A small image classifier, trained from scratch.
Data: 194171 training examples, 9.8 epochs.
Rows from block 5 of a small image classifier, named by matrix and row number. Rows with one number within an expert belong to one neuron, the router's apart. Each number is 128 + 24 x the weight over its row's rms, rounded and kept within 0 to 255. All counts start at 0. Numbers have three digits each.
Before each expert's rows are labels from the 100 images, of 14976, where the router gives the expert most weight on average: "responds to" is what is common among them; "colour at peak" is the nearest of a few named colours to the mean colour under the peak. Only what is clearly more common there than usual is listed. The data: microscope photos of single blood and bone marrow cells.
# router: router (model.blocks.5.mlp.router.weight, 8x192), inputs 0-95
# gate: expert gate (model.blocks.5.mlp.gate, 8x192x192), inputs 0-95
# up: expert up (model.blocks.5.mlp.up, 8x192x192), inputs 0-95
# down: expert down (model.blocks.5.mlp.down, 8x192x192, transposed), outputs 0-95

# expert 3
responds to: cell type: artefact
colour at peak: grey
router.3:136124158136109116135139134111162151101118146164092143132157135100154141133169092141133128132136142061109130163088117142153141132084121112103146112079141098110083149130087137145116168111120133121144120138113154124121162129173143165102151105128140145110135143114116145163152123128094063116
gate.0:165121128160149124142123112152087127117095165185149132110126155092131124114136141132132130113144078109163189131094130130155132119137126116111128107135128088119093124140101126171115140125147143131148130100137120104142110133159099120144117128144111116111127133135138102106153147108237107114
up.0:087119143103099129138112135090156138116174101113088129140127091139132143165115102136139115143126183128092078141161146098101108137106139138163110131141124144143145136096117116078126130134118139133121122154110130160112139075068170134122127110102124119148132135128101130121086088132030148157
down.0:116142095171141138124098088137149152132150137084103075151117091209109143108126130160110124119110110152144176137164128168140118145141139135163157140161162102110124124107141156150140117062149115136092138098127157078161135137102144107119151140112116122131091134136146122131091156133143130131

# expert 6
responds to: smear: peripheral blood; cell type: lymphocyte
colour at peak: white
router.6:106146136097072129155135106120128151148122151137139161180110127138163152126124077141164117109116140114103128111101097167132145150106129134147165139096161147148083148130111141120112143131145117106131137123115152089114106122140109150110149111144105140147157155118075157183131082103068119115
gate.0:093123136135133132145128123121114114190123141120125159142157154116124144100128112140126140160142150081181137136097148112132103127120135115139151142136107142173141050133120150168122158138127113102146124129104102068130129158136113149150113118174107129139139156086166117105143122137205133124
up.0:144171189131095117144126122121138156122105109135136124132140020101145140156139144119125116218122162107135123141097146150116101153135108084128102133177070121143166149133150131157162166130149121123126117119130151109098125119119130131137110105123114147113175153109084116089122133143095123114
down.0:131082124155080096111109104133101150088139113140126153134143129120139130156130102134134114131121106156130123120132147175115112136120135151148134145153130135112113133122101122115122214113155113145129123134127155152136104161106118114119134113186137109141110157129153135139125126091151121117

# expert 4
responds to: smear: peripheral blood; cell type: myeloblast
colour at peak: white
router.4:132124111102103119104133145099143124103164129143122177159124134147132147132128115200150151098157136098077129119128074164157160115112168113134149112075169133090084124118146129139114162141133125122126121159138126106134112151111147154127082134119130197155134127156094141156138081144077094145
gate.0:137105166142112090146125148143152140147113137146090147094130092088114111160170151116130092130117134117136107126165126102128112147096100114143128137151124134216114059134126138125124093082133125113136138141115109116127136119124144116141122088099114111117162106118177126098149116131128162120
up.0:145080148133105121142123146130077125155139125096139123123152117091124112161132113106136121129132097136125132111093129133143148149141100108122096126065135114102168088119140086153122146127143119101114138161145097113114107152157128113134148125117119114125157149155134125111130166116156116117
down.0:112093094098123113096143158167147122114132142133124103125120127124134123133130160112099118173111123162150112098157124107123088131138136140129113131216084117155108131127136118099119106088128128145135103148146166194050130175109108126119127162050163104081072107096107146093107125142147133133

# expert 1
responds to: smear: peripheral blood; cell type: segmented neutrophil
colour at peak: white
router.1:143173124098100080127140131161151112137129139120104191145120095147123106109150089140147143166141131120099158109101115146097154134119084135122154111064185181124115146134155103124139158132143121142116135146099130153124160093109123160104148113132122162139166130137111149127131178073070087133
gate.0:118134149145095135118155147140093076138125119152132124104143079089129107155147121116122106132115113139110130149129117152129102176114117119096112139187118127173138149116149139142089124106141101096111143113071176128119183134136118164128121116125120085123125150100127109104119136133109130109
up.0:147091120096152144105146118100175162129151129139130061169098173206126177122131114137155144137104142118121116094113121107115097086109117122174131128090124126138122069123136135106103116136123124138133146138153137115151098116115133092126126136174143160139105135151076117148126113125140131124
down.0:090054128152126120145114132141112122100118152166116151138144142109126119060115113148148122129130106091097165105132111040127136131144100119156116144100103124122130081145124110156137126093133136179121132150102137140110157102131165148129124120132125125172167158126091111104127133132134092118