A small image classifier, trained from scratch: arch convnext.
Rows from block 7 of a small image classifier, named by matrix and row number. Rows with one number within an expert belong to one neuron, the router's apart. Each number is 500 + 50 x the weight over its row's rms, rounded and kept within 0 to 999. All counts start at 0. Numbers have three digits each.
Before each expert's rows are labels from the 100 images, of 14976, where the router gives the expert most weight on average: "strongest on" is what is common among them; "patch colour" is the nearest of a few named colours to the mean colour under the peak. Only what is clearly more common there than usual is listed. The data: microscope photos of single blood and bone marrow cells. In brackets: how many of the 100, against the usual share in percent.
# router: router (model.blocks.7.mlp.router.weight, 8x192), inputs 39-77
# gate: expert gate (model.blocks.7.mlp.gate, 8x192x192), inputs 39-77
# up: expert up (model.blocks.7.mlp.up, 8x192x192), inputs 39-77
# down: expert down (model.blocks.7.mlp.down, 8x192x192, transposed), outputs 39-77

# expert 4
strongest on: cell type: lymphocyte (38 vs 15.3)
patch colour: grey (85 vs 22.4)
router.4:536467557494574487496441509480551494518551482470478491560590578487318464455578475513468490612534482445503458370485509
gate.8:518490411475525496502437494561541471544433450375415484477489415544532488501425517479452524536521546504533473613545525
up.8:534506579553428496442571471544543487522579508484541566450467476476601533507483490506569447456428485487450546421459506
down.8:404512511466457491520487459482470444514516517476558498528544502566478489503575515506499494530443509520424536490461518
gate.9:579536490499509473540542411520446493481485475547533513468523463514555539537510458482608537569580473596527478576527520
up.9:429470536500437579488475585446486527535440601497521469502450503548495508481464452491404470476406448495487531513448499
down.9:539494522496475500546457487464447576502559517512518527572457481432471475483465498479378467490537552415544478533493521
gate.10:556449441519486542503548436551510442609553476512582491516487477485539502528503509532492462543451501472577499410352519
up.10:484562547511489487537552550442446504558478482472394470477452516583505498414531502525519442497513543574495455610534419
down.10:369556534485457534422474463489538480526478541461506479522481542519481435509527495524542580518481544484475552551472509
gate.11:554491515514521402391556403544548502458525580400558543396440566572537445565511606579496522450459528477478510532464455
up.11:474456407453462498429409460464449475418414491456500530423459477450574503450432438441480511444463483513488501422481485
down.11:424509531493467474545515471518530449519485535459518476519518516547463492500543511505513491549470510464457548543474508
gate.12:473500457495498558498501495445404477536428510519500546492468545571576489516449504521484474482597508545528501503590497
up.12:478472521473424538485494493410419507547467469572484509441463510603574515473508511457554501530467478557491574587436510
down.12:421507534478461500456529469517438423494497507482542515519472519596406476502475474479625496531439481514463547464562505
gate.13:351507549508459454457543442466456534531502479524513547492433497549486478499415568513450513374479549567544496395479455
up.13:532519536511508499494474474498583509508588435515501461521558508245532494442614494553520527499517549495444508505530512
down.13:488506483517350452490507474440641410519527485563462445520515488568486509438577431500543510514533534633509500461428538
gate.14:468484447484537476532603430551661497479390521605538507505478440435576532496524490459581517458530483485546488467508497
up.14:494538521557450525449423544446321541547600502429448516489527568518447456509452515558363467517483538551462524568515475
down.14:444498535493482457499483496503593399539454488559489492484535513475503470458570524465565503475401518484511540465530521
gate.15:504501437468425516470460483496535538511471486517475513500421465555500473445442465499434575482525472566541476538492506
up.15:635480433485491488508456445500510489500477478597524528506543478498426471508444481544446508448439462480492464525437544
down.15:554521507445535529545511544467489496499534474446515538493494503522505474536488555510471561517535552474503520653477475
gate.16:439515551534379502520472489567453471526482546472538528481525558530521457481571566473469477393456550550594496413500503
up.16:551493459529635535517510569523480464469517419444518496494484485454488447594479449512542506577497455452444524606571555
down.16:529536485512419466557502484505478465520533542471555538497516492562485503516579521532475554539520507480492523458484512
gate.17:468488428537396562517536505471506556538490475438513496498454412499532488512474522544487496485414558556496452361622506
up.17:468525483410485584529448434483483501525510414450491465366482423486454495553428478474552483586549480506475446506515547
down.17:394469564489475498478472440504479456501550535452502497530524466549492477527557525557511499491446517494451527537468516
gate.18:499537508514423499506544594498541516466437476435482542485508525462620525502422527520553542565464491565423484324406496
up.18:458517473526563552438557451507521465501516541564522548508493507486459438502531506486515426502501498530476483516547458
down.18:556516505481492491447494494494386439489588492486530451398495515506358529470535477462433520495569476424573516455486501
gate.19:403551436539552525489503481463508474500577516398472532478457522431539489458578544587451434465483480517553538476464446
up.19:497480454485420472556468471482398464531457475588534509492526481607445501545410444446508564505531472444508477648535559
down.19:432501544500465529521489464487559400502478528606519469499502487574566484487492489498488481477419462525454529455520518
gate.20:452525436481510522446486460423545511459510495388466498481529510543527515513564534557542530411468438483607525570516458
up.20:410533512496556560509557408400432540555493578438407466509582545556589498522472593522524465494526543479475467602464484
down.20:502508536476426500480493447502517443546510525421548528552490509575481506502544522502590536521447525494513528490478505
gate.21:522488475472399511507482516522487477469526460447510529467510493569563450573453520525557489450439373566491457448448511
up.21:466510522511574509487482484384536488534475528551488482504491515439421525450530484472384506540490626372550530575570504
down.21:450502457520501466585503486489487515493565523653525532443476517501502465477512535533463549515514486428534570480495520
gate.22:520519558441347535454456579417465466524487470441459509533503584507535534504561453502546529416569486494546533460573522
up.22:480490518500473440486448486508576481485526524508467509513527499454492478492558509467516486526516543500441459410485441
down.22:574505478570546510444501482550443573452493449542479463475468480469533498464476442490409537558380504517506491508470523
gate.23:413466549482428536527491475461528480534413500485497496466504496532497473522547543479460466390583406508541518551554482
up.23:460446466525547521509546484530431498474514457430522543522475517454559541485470509504561481472467437501488544514496525
down.23:448523512492457505581500458527543430520465541456513491514483493585481492520561499511536513542518482496471600489475505
gate.24:478494496523489510511584364557555510458411467408521478437484455503496528600381427499509476532532501492597512541489469
up.24:453478479546514530525482410521569501492486425589538592482535413527480497588504506448485483546472447499564496523470478
down.24:506509457538481543558482482549517461516510508452482468465471494534463499535537431524474508481438439537426527488476451
gate.25:481463462551585519486427503602447525489542487539431507478502387433518502504498512493437444479537420579621492364453502
up.25:412550504561557514493544522396550520479545453586518394405457537503501547464538514548430555483440604503366508429519461
down.25:432521530486480524531479462527470436528490530465540464526509485583477491529563467517545507528444510494411545498462540
gate.26:483443523515590458536548381503569485474346516567537507467522486432524526465544453416574585486516524522462474421488494
up.26:457534474528420516477461586466450520484644489445436538564517528556498491475477577583445414481458524504514568592439469
down.26:484502538426472455507472486469665498522445492487479469489532513556555486462552569523527547535434506478533517441558546
gate.27:531520493438400501477502572499518506510471508477481493558521563496465533499554462476686531495595498512465516459553536
up.27:522519509518478435490470398580567514493485490540537501538518435431509515534573518413593514529544547494499435459465518
down.27:538491463518584522431516508549467581470541467518468529524480507472506493523434514488492501501475472520506448502517496
gate.28:583461450500581502549584447583519501465542542563512460466436421496662506540471530478573478564595523431490506472455546
up.28:557583523513393514552479608490487551536502454516527508461506561501453550459515503597519547573440505549538490630440554
down.28:345524556498427533481447482471495420507505541428538515506539506538488494518510523498493496499475516485482484541505543
gate.29:506519501524531551442560471451392505482571485423520570530460451623570496425510542513557564509459517554537511596488456
up.29:546488566477433496541509546584532481556482516509440532424510488449486456510502449507413467471565532517427480522469530
down.29:578483519450439484525504464508509439506542506454559498476492487580502481563537534502493488496451537471390520567475499
gate.30:579534515515424536506422446556399500499547521574507523433437400593527427601538515493543409486397473573475478572504534
up.30:431495471498619469502558539429574517501517450407488525545517553390429535416476506527503523448539525442502495406517516
down.30:515517501461456462511531477482592447526500487525530483456502519492530516511483521506501490472395490468536540567524503
gate.31:504461538454414470511572473498481524520328566419575510491437515446530544535500455445563540497544460503446514440507540
up.31:514483487477509483521453420561618515503458461576508517496531444420499453507575510471606533487547472484493486474467484
down.31:591523443540559522447505481543422485490592460466519494514494503432473506516458485518376504512569479482518465568519516
gate.32:537529541457405510440539551470447511502431516437473484405441510553522534522467509526470529444602528597506513596530518
up.32:474494481507534486513487414558628467512526524490478528581583502402486496450602493419526467491576456452455470505529483
down.32:534497504525492537557474521500602509471533485472466485449503514447550511513494494536477550495484546469635515576490465
gate.33:432525430471571483493514454489537494478520436436535574444466465508570522563521483506487511312460499574455499540496512
up.33:444486467466560506503466484593575477532523526526529529469510496473494493493532505520379578382566521560411507365486471
down.33:538541465483469502563525476527447451541513515474549494501496523561540526546443470474589510467590462387540611553495511
gate.34:467462448483515546524462480522487474464421514326596538485431467448595493514514472472424487430565496499577482478487453
up.34:445540501502469513480528507533383541474532532677458490491519533574590504501489502508504513621474507429502500468490469
down.34:358477420538402523577492476503501479487464500593513499517476509526450472446687433489504517470557499513465487405502508
gate.35:603458470558387501549507479424413525520524584361470478431486552483568456442475492496466535562456473465441529430597480
up.35:468491502470614463489511445546394491469425468584499544498466513386548580533574505439574514571591523452441553593479485
down.35:395520524517478492448490486481479423530443530330511490526526484523428488450541491494542455514456566452478509464534544
gate.36:471513437540476535523515422530477467453418420467466544528461429606658476569430499517496476438530484507526542405498564
up.36:436516519530456545508448532527497477492444528541485513517449487447471443495556429470484527427432453558454580465573489
down.36:421521516463476528515510482535507443542511510446550489559505489538460504552567493522518480518490513510420554508447498
gate.37:464476482490519503521460421473551536504516449436558445485505490420512409439438479459487503447454498532417439407466490
up.37:393480476531582493481553441466550528507507443392480605497526454470527493471515510477538463398482497547437443478533437
down.37:436483575464508510518521434523531427538544496486510476474522456532437501548472482519559538474532553499418557479448514
gate.38:361511500593408557493492458488502456465436440471517545449483430613615474487528574545499519390552476497571528457512496
up.38:525470537536512414462610488587554561494503479481504532444485515447456501506516514500552452627480577475456517503474535
down.38:425533515485438464525523475532550457533490533528547479555499473569472512498551483510519462569472500474414524469465507

# expert 5
strongest on: cell type: lymphocyte (36 vs 15.3)
patch colour: grey (52 vs 22.4)
router.5:498447503505569483586491539476628563495577501411458478566590577460331470518532507554498511594526528457503461479448522
gate.8:476468450513636434509503526486444484465577433351401481485440570540480496521386503552476512470459466526488481509506518
up.8:526513564489320551517464441515607472525505551613567546519533454416529510511589493469540476500576510475509524451559502
down.8:550468445503489513472454517498481575495476494397478484562510493526485499493422510493658520491523539521426460485495451
gate.9:626522489550474521522538460482456486477477460509517497460452442582525539487469500476527421497519455458588522509527496
up.9:513515451532460504557523475382456496500546470387506459483473461518568490555517555466440431534480533448511487570503460
down.9:432484477496528488556527446550519416521461468603492467542476482565683493453540505467634505465478492526510576499430530
gate.10:572399436600488500532513333464603487466521475450579414499510436456560538527423460529484453526547460523504490482462526
up.10:445614523420489498449486639528382504527502533536402573503448541539468466491563560489518522494414516460499517532486500
down.10:501458574408456491450438449466538509564607549500553462578562518504561494560468557500613483438457501507533539445547524
gate.11:463497480591459481502483438514570531497608490499485496483470469477492426566499566478515496544531506475477474512519509
up.11:476501467445537478486536567503475461489391462480500517535544515503536544484480440461479540524428444501550493469527507
down.11:430474622443443450530477492527494476498505528561474541556495506534517531504500568499418578606428461483455514381507500
gate.12:564460466518458573506509446426581503470432435410512396506434468403510512550458459552558515527472486524490476495549466
up.12:500511508523438537543471353544661455511491477557622463484485428408543526512467469534458445477528472568505491364478504
down.12:415516468545517486487541517472414553475487476419490521448498510514383497491483449536351530543589442408518498522517460
gate.13:432478451496458501480499466419478504485480491504538481509412393490635522518470485480489510469502461460463457457596479
up.13:482491550517569465510538532589471458482572509540456537490505554562454540473459542510547470485505568510472551514388558
down.13:499433453500523490614500491525553430488452491550489489611472491493663511505570487504733512465428514504446522502425455
gate.14:484550436511639451474534517486416464484529451425428505466425493533525468512553544520475497502424459522539494641428515
up.14:551459520443493524481559493491330496482563477340423467500434554550571521549389571491515485529419484491575447673448549
down.14:469488522500546471596469490524542446506468510613468496496481475567628485480540490481581484492414534519473548476447517
gate.15:501481450543558472547568462572498536504568444483511497515451482544553486548470518519523482512484518502521474449437534
up.15:536513430474502479457506543494483459476447578588524450476522520490435486536466500494561519405497420454525508561578476
down.15:553515566450389463458496480576491460484638493678539488459513518571523485545426548490539577487444521497374564576526524
gate.16:548522467507628478482599523560425499446589435360462473504439533555470493542402515567485487456532481549576474582462490
up.16:490493554519338528491416491472595493539463581597535546493547458444555520475594462466472485548532522479472508403536527
down.16:551476400515481495467456524516507512477427478413507452574507494520538502488514493496647522466528561548468466495475471
gate.17:522481450572477526517492466588483483481558421494499553533434415566616456515462580500541423530497442520530514617479531
up.17:428499576460562464503387525525477496496556479411451497504496508545455509530501551505524618511522508476401464437444483
down.17:480488516506552515598486469543547455500497474649501468532477503583631501475511488483675500470392493513418553487401517
gate.18:497517495531554498487582477588534496490585492425544566458414522499633536546450556537482515453462487538537519603547463
up.18:473485439520412543467445514374452499496377480507505432510515461547412483513546464482556486557489512474504487411440509
down.18:426490513517559479579469511560594470489404474504511460549477470562581481468603474491618506465468518542374529520464487
gate.19:488489476562513485488529477638462474492595504497545496455485470561555502529450490532520403447506427540492464456488545
up.19:529498492484415602478500519461498555458369471596437512539524483514533549447564498517468539490512532464505517515562445
down.19:482471418531413529553477569482545478497391447605491486543465485549551527500541469474731496420623537443409467460455467
gate.20:502510396517493474502510522643428500517484410471485486437461450648498464515501501540469510452451489528538485651489501
up.20:486502435539482489510524500581390528499457447398492474471481566573541494420459527587511541530472487530533484601443486
down.20:511491502514501524562497456552558461518498507594518458543479490484630482473572519473614451489403525477437529441459519
gate.21:653453461487453526479500476508578462509445411460549428478436464405517449570424458491551467446489405535475439427616572
up.21:567478532504569503501480638440439567510450462436427495578572563493503470536541522472600531531465572473499523525567484
down.21:599487470489493540541458507505538401515475481610489443527481493471649515547528500463639482518456544517493500470419534
gate.22:493514519524525455538582488500539520476436566529540489512465448535510460462444454544497467469416536558614528664406504
up.22:565476545496520495519490526476469494497573496466504452513471551422486524392571409501501462529463484431572507509506542
down.22:560512454504453503605494518523525391502401512679454490572454496549540496479595493512584525470571545521471489515450511
gate.23:470476377521414555483627496646490466500538543492536517504368504539474520511505553535467525445457537500528508547621477
up.23:486612512493421541474498450507529521500431547469509515603547506553444592480520540491389599451524489489477509576444434
down.23:465485496517522481547515495537550432491493495622512421537483489536632539511525490469695485466467503525431523462415524
gate.24:480499472502612502508552494550507482461436482561540517495454448603658493520445538548499464461460457479623516546456513
up.24:586515511486358591470509502454392512501588450359493465527517526456389456460553497438448485512567484482424483498553488
down.24:420501462530475488593451465546511406492427491557479468528493492543585502430579491485693519483438517514423537538441523
gate.25:483456504473476559460507461496353492522459506632498512444466383528586498580513520505445495502422436533521548441528524
up.25:425495521568528433492443531478587518484528456525441479549545558452398486472547648547504493481491504520496480565569522
down.25:498480469507512486571519483534467432517452479594496455568483494541673487481543468472708486464414524534492556497447485
gate.26:480499474528635492519487471524556479434454488451545521441560436507473515515463507526440509356481464443554471522419511
up.26:484491517510438490495480543569434466531451497402457467517532536584460519414503490500546501575393481452463508448484481
down.26:435479495529528478564487473532523420506391490567497501498485496483618511473595462526724456454452503510537572515448504
gate.27:446540404493548478487590511593523509470543465602521492500482510589621496561436581511538540506354513443589499477478511
up.27:503500470479499469473562506570439506566493538524532427537481487549604472523473482501503546459413475478571525370492585
down.27:489487469496524483583488463556514442519444467578483458545471497564665501479575509464676516462483542500463543499429543
gate.28:471485482478463553505473466555523469544535474493593513458493532530485555509500530570564489419431461507527529381486401
up.28:509491441446447523525492501374403453592381454508419547532506570505515547551548557438411494405520536492434439650527478
down.28:458505476531512491597517512529532428485429450553479462544497499572615498474563505488705502443454531480435506502432509
gate.29:550552527537561571545564537411539529528552421345467463509452519535527464507488515550463506431523564489541535539482515
up.29:431446466467442430489416478567501472486434583600534559475555466488495540529518483461521524592458462516477491457527457
down.29:502423506438483464446492505488553572489566507519516507511486493465496520592459503491529444500374467486454498573552476
gate.30:603481474488609506477485530441449501500484501410487423549537544516438496463417530563563525541470486464468494493485482
up.30:542528484485535500479488578507429485504594449482451462483505552509471490493397528577555519540486548468418503542471465
down.30:497517595516539509470466481510550383549565520651530506505521497538488492480480505572471436514492486427523524562528522
gate.31:385477457504407570483447498580444446505476433502473593498470485455513457469551639478494455462519464561514521601589481
up.31:493429529501375476578452512559498446497507465420450572573475521515442493524542630476472422500497482484509494612464520
down.31:464484472527523528479510442494538435494404458546483442528479497516586474536456490488543376510486462543640483480426497
gate.32:562494444482452536523482427437551516503451435486544488404460479520622517526512506530596492484462508579509524457492530
up.32:489472523510534481499407399620643460516477454441515485452475507456506512508365511544507387479530457608545514561475491
down.32:331502515530455457527517524524408504493383474480481488560469484428494502517516438463514522501582533509443485428477504
gate.33:505498547543572489444489563608509461547584487576529512451539511571580449536466536520514519465544484456526520438395459
up.33:499549461491407446519541489386473507500443480535505467524462534500515489486517549429476490440474448521463535650505448
down.33:419500483507535501546475491513558476545472469567463487526503477528600500470517507483776513480480533512402516473441506
gate.34:503549501457557511518469537515478518480499496562490473478454440521560526466550486483489503472500432467570437485518507
up.34:478449453528504489555452477414485605460415477416530562527480520476465495400501415618532438523506464516497466514410475
down.34:418493481512513472590521483526556431512477472560487475544468495584634493457544487488662464458455519534448534495442505
gate.35:431592520515539534523555508500558570527501532456505560460534529539460511546526533549478526397550554554483479564500473
up.35:578407478543444517444448461551435457466509473542531474539500512483517489428417511465506472592422447429498523434438463
down.35:531509532469438465398496488449584524504576576455507547388543551493431502531449543529383506500539457409499496514571507
gate.36:477499463533590473494631483539469511484652429399476458480460534522542531514431487533507502600441489538504506635445511
up.36:571490501501627494514554524509411487455483483288435454496511544572499509512395544527472495563436474510556492672431475
down.36:399512533477525487571517466533537414531454496704516514536491512527601497478516514500607493504465524498503529525489537
gate.37:547540476489417503545525535517541474499433516709441529503499443560545552471552519464483415372521447478446529425560365
up.37:576431464464575473492547523465514496541520532601391507540526521561437528460515504468522589508496522443559537525455471
down.37:383486476500536476595496478523534422495432505556481479574480482545661466517541498464676444493441531497423538500431504
gate.38:562494431524530532517494434456562487440503431503513415448484451442618531517460480544567506479492527515458469522536519
up.38:470532509464468515483552625561365498525476547499433564528482575587484445447502528467473583450485495486536511517546502
down.38:566478574460444515482448442523520453532575532554519523526541528491549474488486493494612479476389536632538507501490525

# expert 3
strongest on: smear: peripheral blood (100 vs 16.2); cell type: segmented neutrophil (45 vs 20); cell type: myeloblast (26 vs 1.9)
patch colour: white (45 vs 21.6)
router.3:427516460471662485488541525486478508493464540499489557494508541476612575522517456482590442541438560534595560536461528
gate.8:513517523475438578497449432574570549565553477550528459526483448569538490496406525470480596506467517471491477428440434
up.8:495524557497509422505548540446530429421464513434504498471535564420442475530600502509496417497550472520443509547552562
down.8:521522608463466547505492476484435471486540525622541561472550517485436501492574521530437617581418566551492539568489533
gate.9:469494496491484517503535460407454522572381448624520508547549495497419509486602447441559521468560493480502486429489595
up.9:501492497540485512472528376437441526532395407531549492545539529492467500530565449476558515506554523458558502418510553
down.9:540471428540531554563534560511537551456485455485447414485443460472520547535530448502478517445513517588508460430449454
gate.10:465458439411525483483460526505471517607495554512464487515539449596543428431449541496480513532465434599454522486421483
up.10:576539574559466504546586490522468443400559457505510542496491582429489596544533477506466512500505550466521455513578516
down.10:577537489466494585497492490468454508497551480607537515429521516468443499495547485506496595541383567600512498452489527
gate.11:411516596513456520556447547420514515508456465521445585509550397618498456452491488469509463489454489524566479452544508
up.11:450533589475495541512431556460487510468467467468466571473530432571488467475532514428488455484487430555525513519531509
down.11:522498513470558506497500517444462527508493482596473542463533516433490497477646502504309648523549595531469495550484487
gate.12:453474489490384490544482432559493484553550524481563412455477485628483416525450518495453538542539472504390447474501525
up.12:427458526526523501503501459523557498494492453466540548492506521448396524538565392528462469469516471460508503496459541
down.12:617492528482518544510492516425436497496499461594497501480514510455449503509573467502376628506435551579535506550450486
gate.13:450461502478474490493426511544419577525469552628526419544544507498488473486522595472589527541553557557428529428421475
up.13:600528525517458509509547490472507452479518465416498606440469457511463505491443430527421433445530405488553532560555528
down.13:587512548468478527475502515437406484502536481607499522495542517449465485485578496524388622527475537596507489498467485
gate.14:429477558418504404481493510582506459502492566504486519458558469597517401447514511510566507520466480573547491454449428
up.14:574476487547457578545522518455514540467534452472523439556449504417437599546558486534422461467584507458484510543563571
down.14:613542496516487540571511497511411435470564489590500500578499521500389510457556505523629530571415509579575488474480511
gate.15:509559447481585562461518489554511536513494540536527624452551529457567523546506582505595474466491562501510502471452504
up.15:505421514474432435520541516531472468492550514499499362580459504606452465383483444498444494528513425490507481539560485
down.15:542467419541476465503519484529576548569459542429495483503466495523556524499369512487482348430575438385516519566541503
gate.16:489515567520395540513429458546444500552476580557520426483503505505480447531531532518410511510548413551498507413503517
up.16:447486510485576508512555497536576489496445464476543561524498467481524519469427402503516496497576498489530549500506535
down.16:582504534500504517497504515458423505494545469597478518468535509455459491497601510519358624546447552588502496519463486
gate.17:493470559556485508491492447533492473491420474566523407489468434460477477484537454478420528610496574526447489465488540
up.17:514556444430492469523479558467494547483469559472447581487529563533540535515492552490547489506531383477482516609458422
down.17:518544575458487486446473493464418461463464459558508446513567499523429465434555523502446586583404560632553527513460516
gate.18:544524468499464547515456487441355510573412520417521454566560497478541448514549535503496429425534503508499435454557545
up.18:468483496549482481535539433415476598553474438501545482543530532416470505515593477477513389488602504456495463417568556
down.18:517485419469483541521445485444483510522513477523523467439524516523515476519585466544529618478522549599542493456514515
gate.19:447469533494432537536472484508597454525464528489518571486547464496458512502466538516529477534436555533501534471508517
up.19:454574611483515465476427538474414451497529480519453513424481498496612431425529453471510439507485434544514472577533533
down.19:496498545450532517447452501453517576521567480556514547440554527413511491518554482515293662554518580528468512553479512
gate.20:430528547462498507588427499485490510527429550475479517449597552505427468432547546461417516441446538512487490467460471
up.20:460567603477471463485548576493474508555534532484448586529537525629520480524475557508544428522412475533461477491600417
down.20:515466562506532471483523522489530535472504506572457533510462493478547479546462494492462674572471538410452540530502482
gate.21:569489493504448507500413477529578484597337502449505477449550405492395397529503511448547485526503486510483510397544545
up.21:477530455483513496501455536505634455550461490384493642506590451555473458531621514520469429547568492537349513439471577
down.21:561523590455559529501477502422483456502505461612492546434526535434507474469541492478362649513435591608517542523466497
gate.22:491507475494470544496426450520562455484579508541491426491519465509536397536489538424544468515609468504437484488580496
up.22:493530626522530477528549480468553506485544420532538591506519496417425570534560443566430426502457524483583531466482544
down.22:530515521492504538494471509454420478464539445622492508405523512421494483507594486493426637526430549569459504512479490
gate.23:465494475507457528582499524498482527554410588552432571485602503577425426507426613512522466487458489534537497434489468
up.23:578501576495508443441453530464502459386547430496550506487418524501529532502534414512470539495562450489491507569511582
down.23:576554518465507512523472480463448473517606481612526553514534531457446467501544500527422630571439610549528512531504539
gate.24:466435479520446538537547444522404489588561428511493485578497445487554464487508538548582473478430458549533428508606522
up.24:500521508516436530478474549481488543455491480614473602513502558434454504530452445520494498368509526509448527403468491
down.24:606469515446574492523565490484483529532515450476457448457526504415549504533557514499414487502417523500578546427446511
gate.25:465517440511391513495416464483434562577389536452465389498515460519497414492473499493432511493439455503513504553487461
up.25:495522535499555504489657553544574459438565454449536607502448565488481549546492477535524526489566511481518480509502524
down.25:577515535475460522498482476454412509509562504589504522435534508453453485493591520509393602585401561561528506494489518
gate.26:454537549490443608515493532521542436495450468554537650403471422489567501574438509506523588446503465507499480597570573
up.26:544492494501593590468442539483468496538565519560480450420544452574551425516449503441620424580489453489526502498518527
down.26:480522498506470440522425569496518480495505534555496548477511506507545457525665510508312619589584460433472452616494526
gate.27:506495555512428522517422480561445554545517524501550505463478473455474436518492615483470531468567507475416451419429440
up.27:523534470535556511503503524528596501459455465399465504488516511486464549492463442523460467455435486576609529625554496
down.27:561515552484498527510477511446417507483550462576492515479524510454455495502584496518372627527456559605503493523450479
gate.28:485524487481426516488446501498398531528573509548487500448471459474454419510500543537517499516570498519461493507470553
up.28:433525572520564505542542501601565539513425518360480550474513491420452539538499492509496450419456500506615545511585441
down.28:594495535486506519504501517437419521489534469577492519475531512448460489518581497521358640539463564584503493534466485
gate.29:519528479495438603496451458529501527495520480541494492488562451531442426503497557482333539530554522476464517419508510
up.29:530496498537485437535571524488459522487528527536525455548472504571470528438510442472625447479456395410526508567461467
down.29:610506532512505526480505505456422520505499468591473518457527522433473493481599493503319609530453563572496508506463487
gate.30:488519475430467476471511487576520484540454524568523446459537514627557476441456581512499530608516500512406539388538486
up.30:536478568569521497493526500409444545470532495549537551553483508407448539493577465489499436420503467381516530625493496
down.30:637479490450516513534497516468459484501479490567477496458538504450475514533619548508454535569434557540548491497452502
gate.31:472445509464442495492451536561493571567542570561541444466583530486504498487577565474573518465496618487435482333467415
up.31:515559470508534522501550500465484426474429433386480614500432459518481473533479486524433502506543351552606499602542566
down.31:552512542474484545503476523430430505473551448582487514507528522484469483506569485523394646528447546607518484518431490
gate.32:460586451538494564548396453478467496520517558576496613413471421475441453404517496502433473481580474558576515593437466
up.32:535557497505513522508371481519421493515523601601498561444458459444435480348529472470498501477547469565542532561451517
down.32:460485561479550544516507494550442427496531412514499533488512477467438516485615457502413569542382500577480484442419491
gate.33:604525548494362498507481522594600486482569500488463427468493453459433518526406514502480452585518523559456465498460474
up.33:451531487486608490556524556551409478468412488510533560502529452540540499493651484510481519344561533463558492469487551
down.33:572513539490501515485496502460401507497538456607485511479526515444458491502597497519358623543461553584488493511455487
gate.34:580555422492443533469494477506535507535568546510504539446541488604528463468357506483385471444492555506419475455564444
up.34:558503563458554528525458448488505531479510470543561434582494471458452504511504444459536504509575419483489486540422566
down.34:587504545496506545471468508447475497534534466557508500459543503471516475527565500526412630536422555568529473533491502
gate.35:482562527483511494502466527525428468624424550429519497514570485547481463513482517483461484492451493511391488544494468
up.35:480525441515457466488575541487532499438527457492480528482484550450509544439549445504594455511457496483602577391522523
down.35:585507511526503614502510440504463548534492490648531522425484501473424487524594487521399610514415574553508497448494510
gate.36:524508429478464515490455517448437541573549518533498474526481470546530447483489542455587521534467549503421484370500511
up.36:485499610515464505478576468498622483414453431485518551466526495444442523527541485544406514467551478495589491580497496
down.36:538487541462489517468495502430440528484548476537503495426538510486487478517562519538417618568411542576470520519513492
gate.37:410536541401492463518501554527499508515490523464473538468591519567538430417556535480543473502418527586523496415500427
up.37:406509526412545450491498546528519530528503554517499536467599539555563451425521500461574499538406547565521495393501423
down.37:405488556456589463474452500511563586524475499536484552458483515458524464527495489473339599497574557434414495566490483
gate.38:472487512525580524504575467519488501473475458367521483466455448516523534485443480515472510495465469481654556585573476
up.38:402477508531525519475532503569592500483525472415510479454426462513535540500379534502487547543436526492568518556589437
down.38:488556507457436508476484524422420561521560496458530557531541535521443462472506525539448647563566571535551471509520519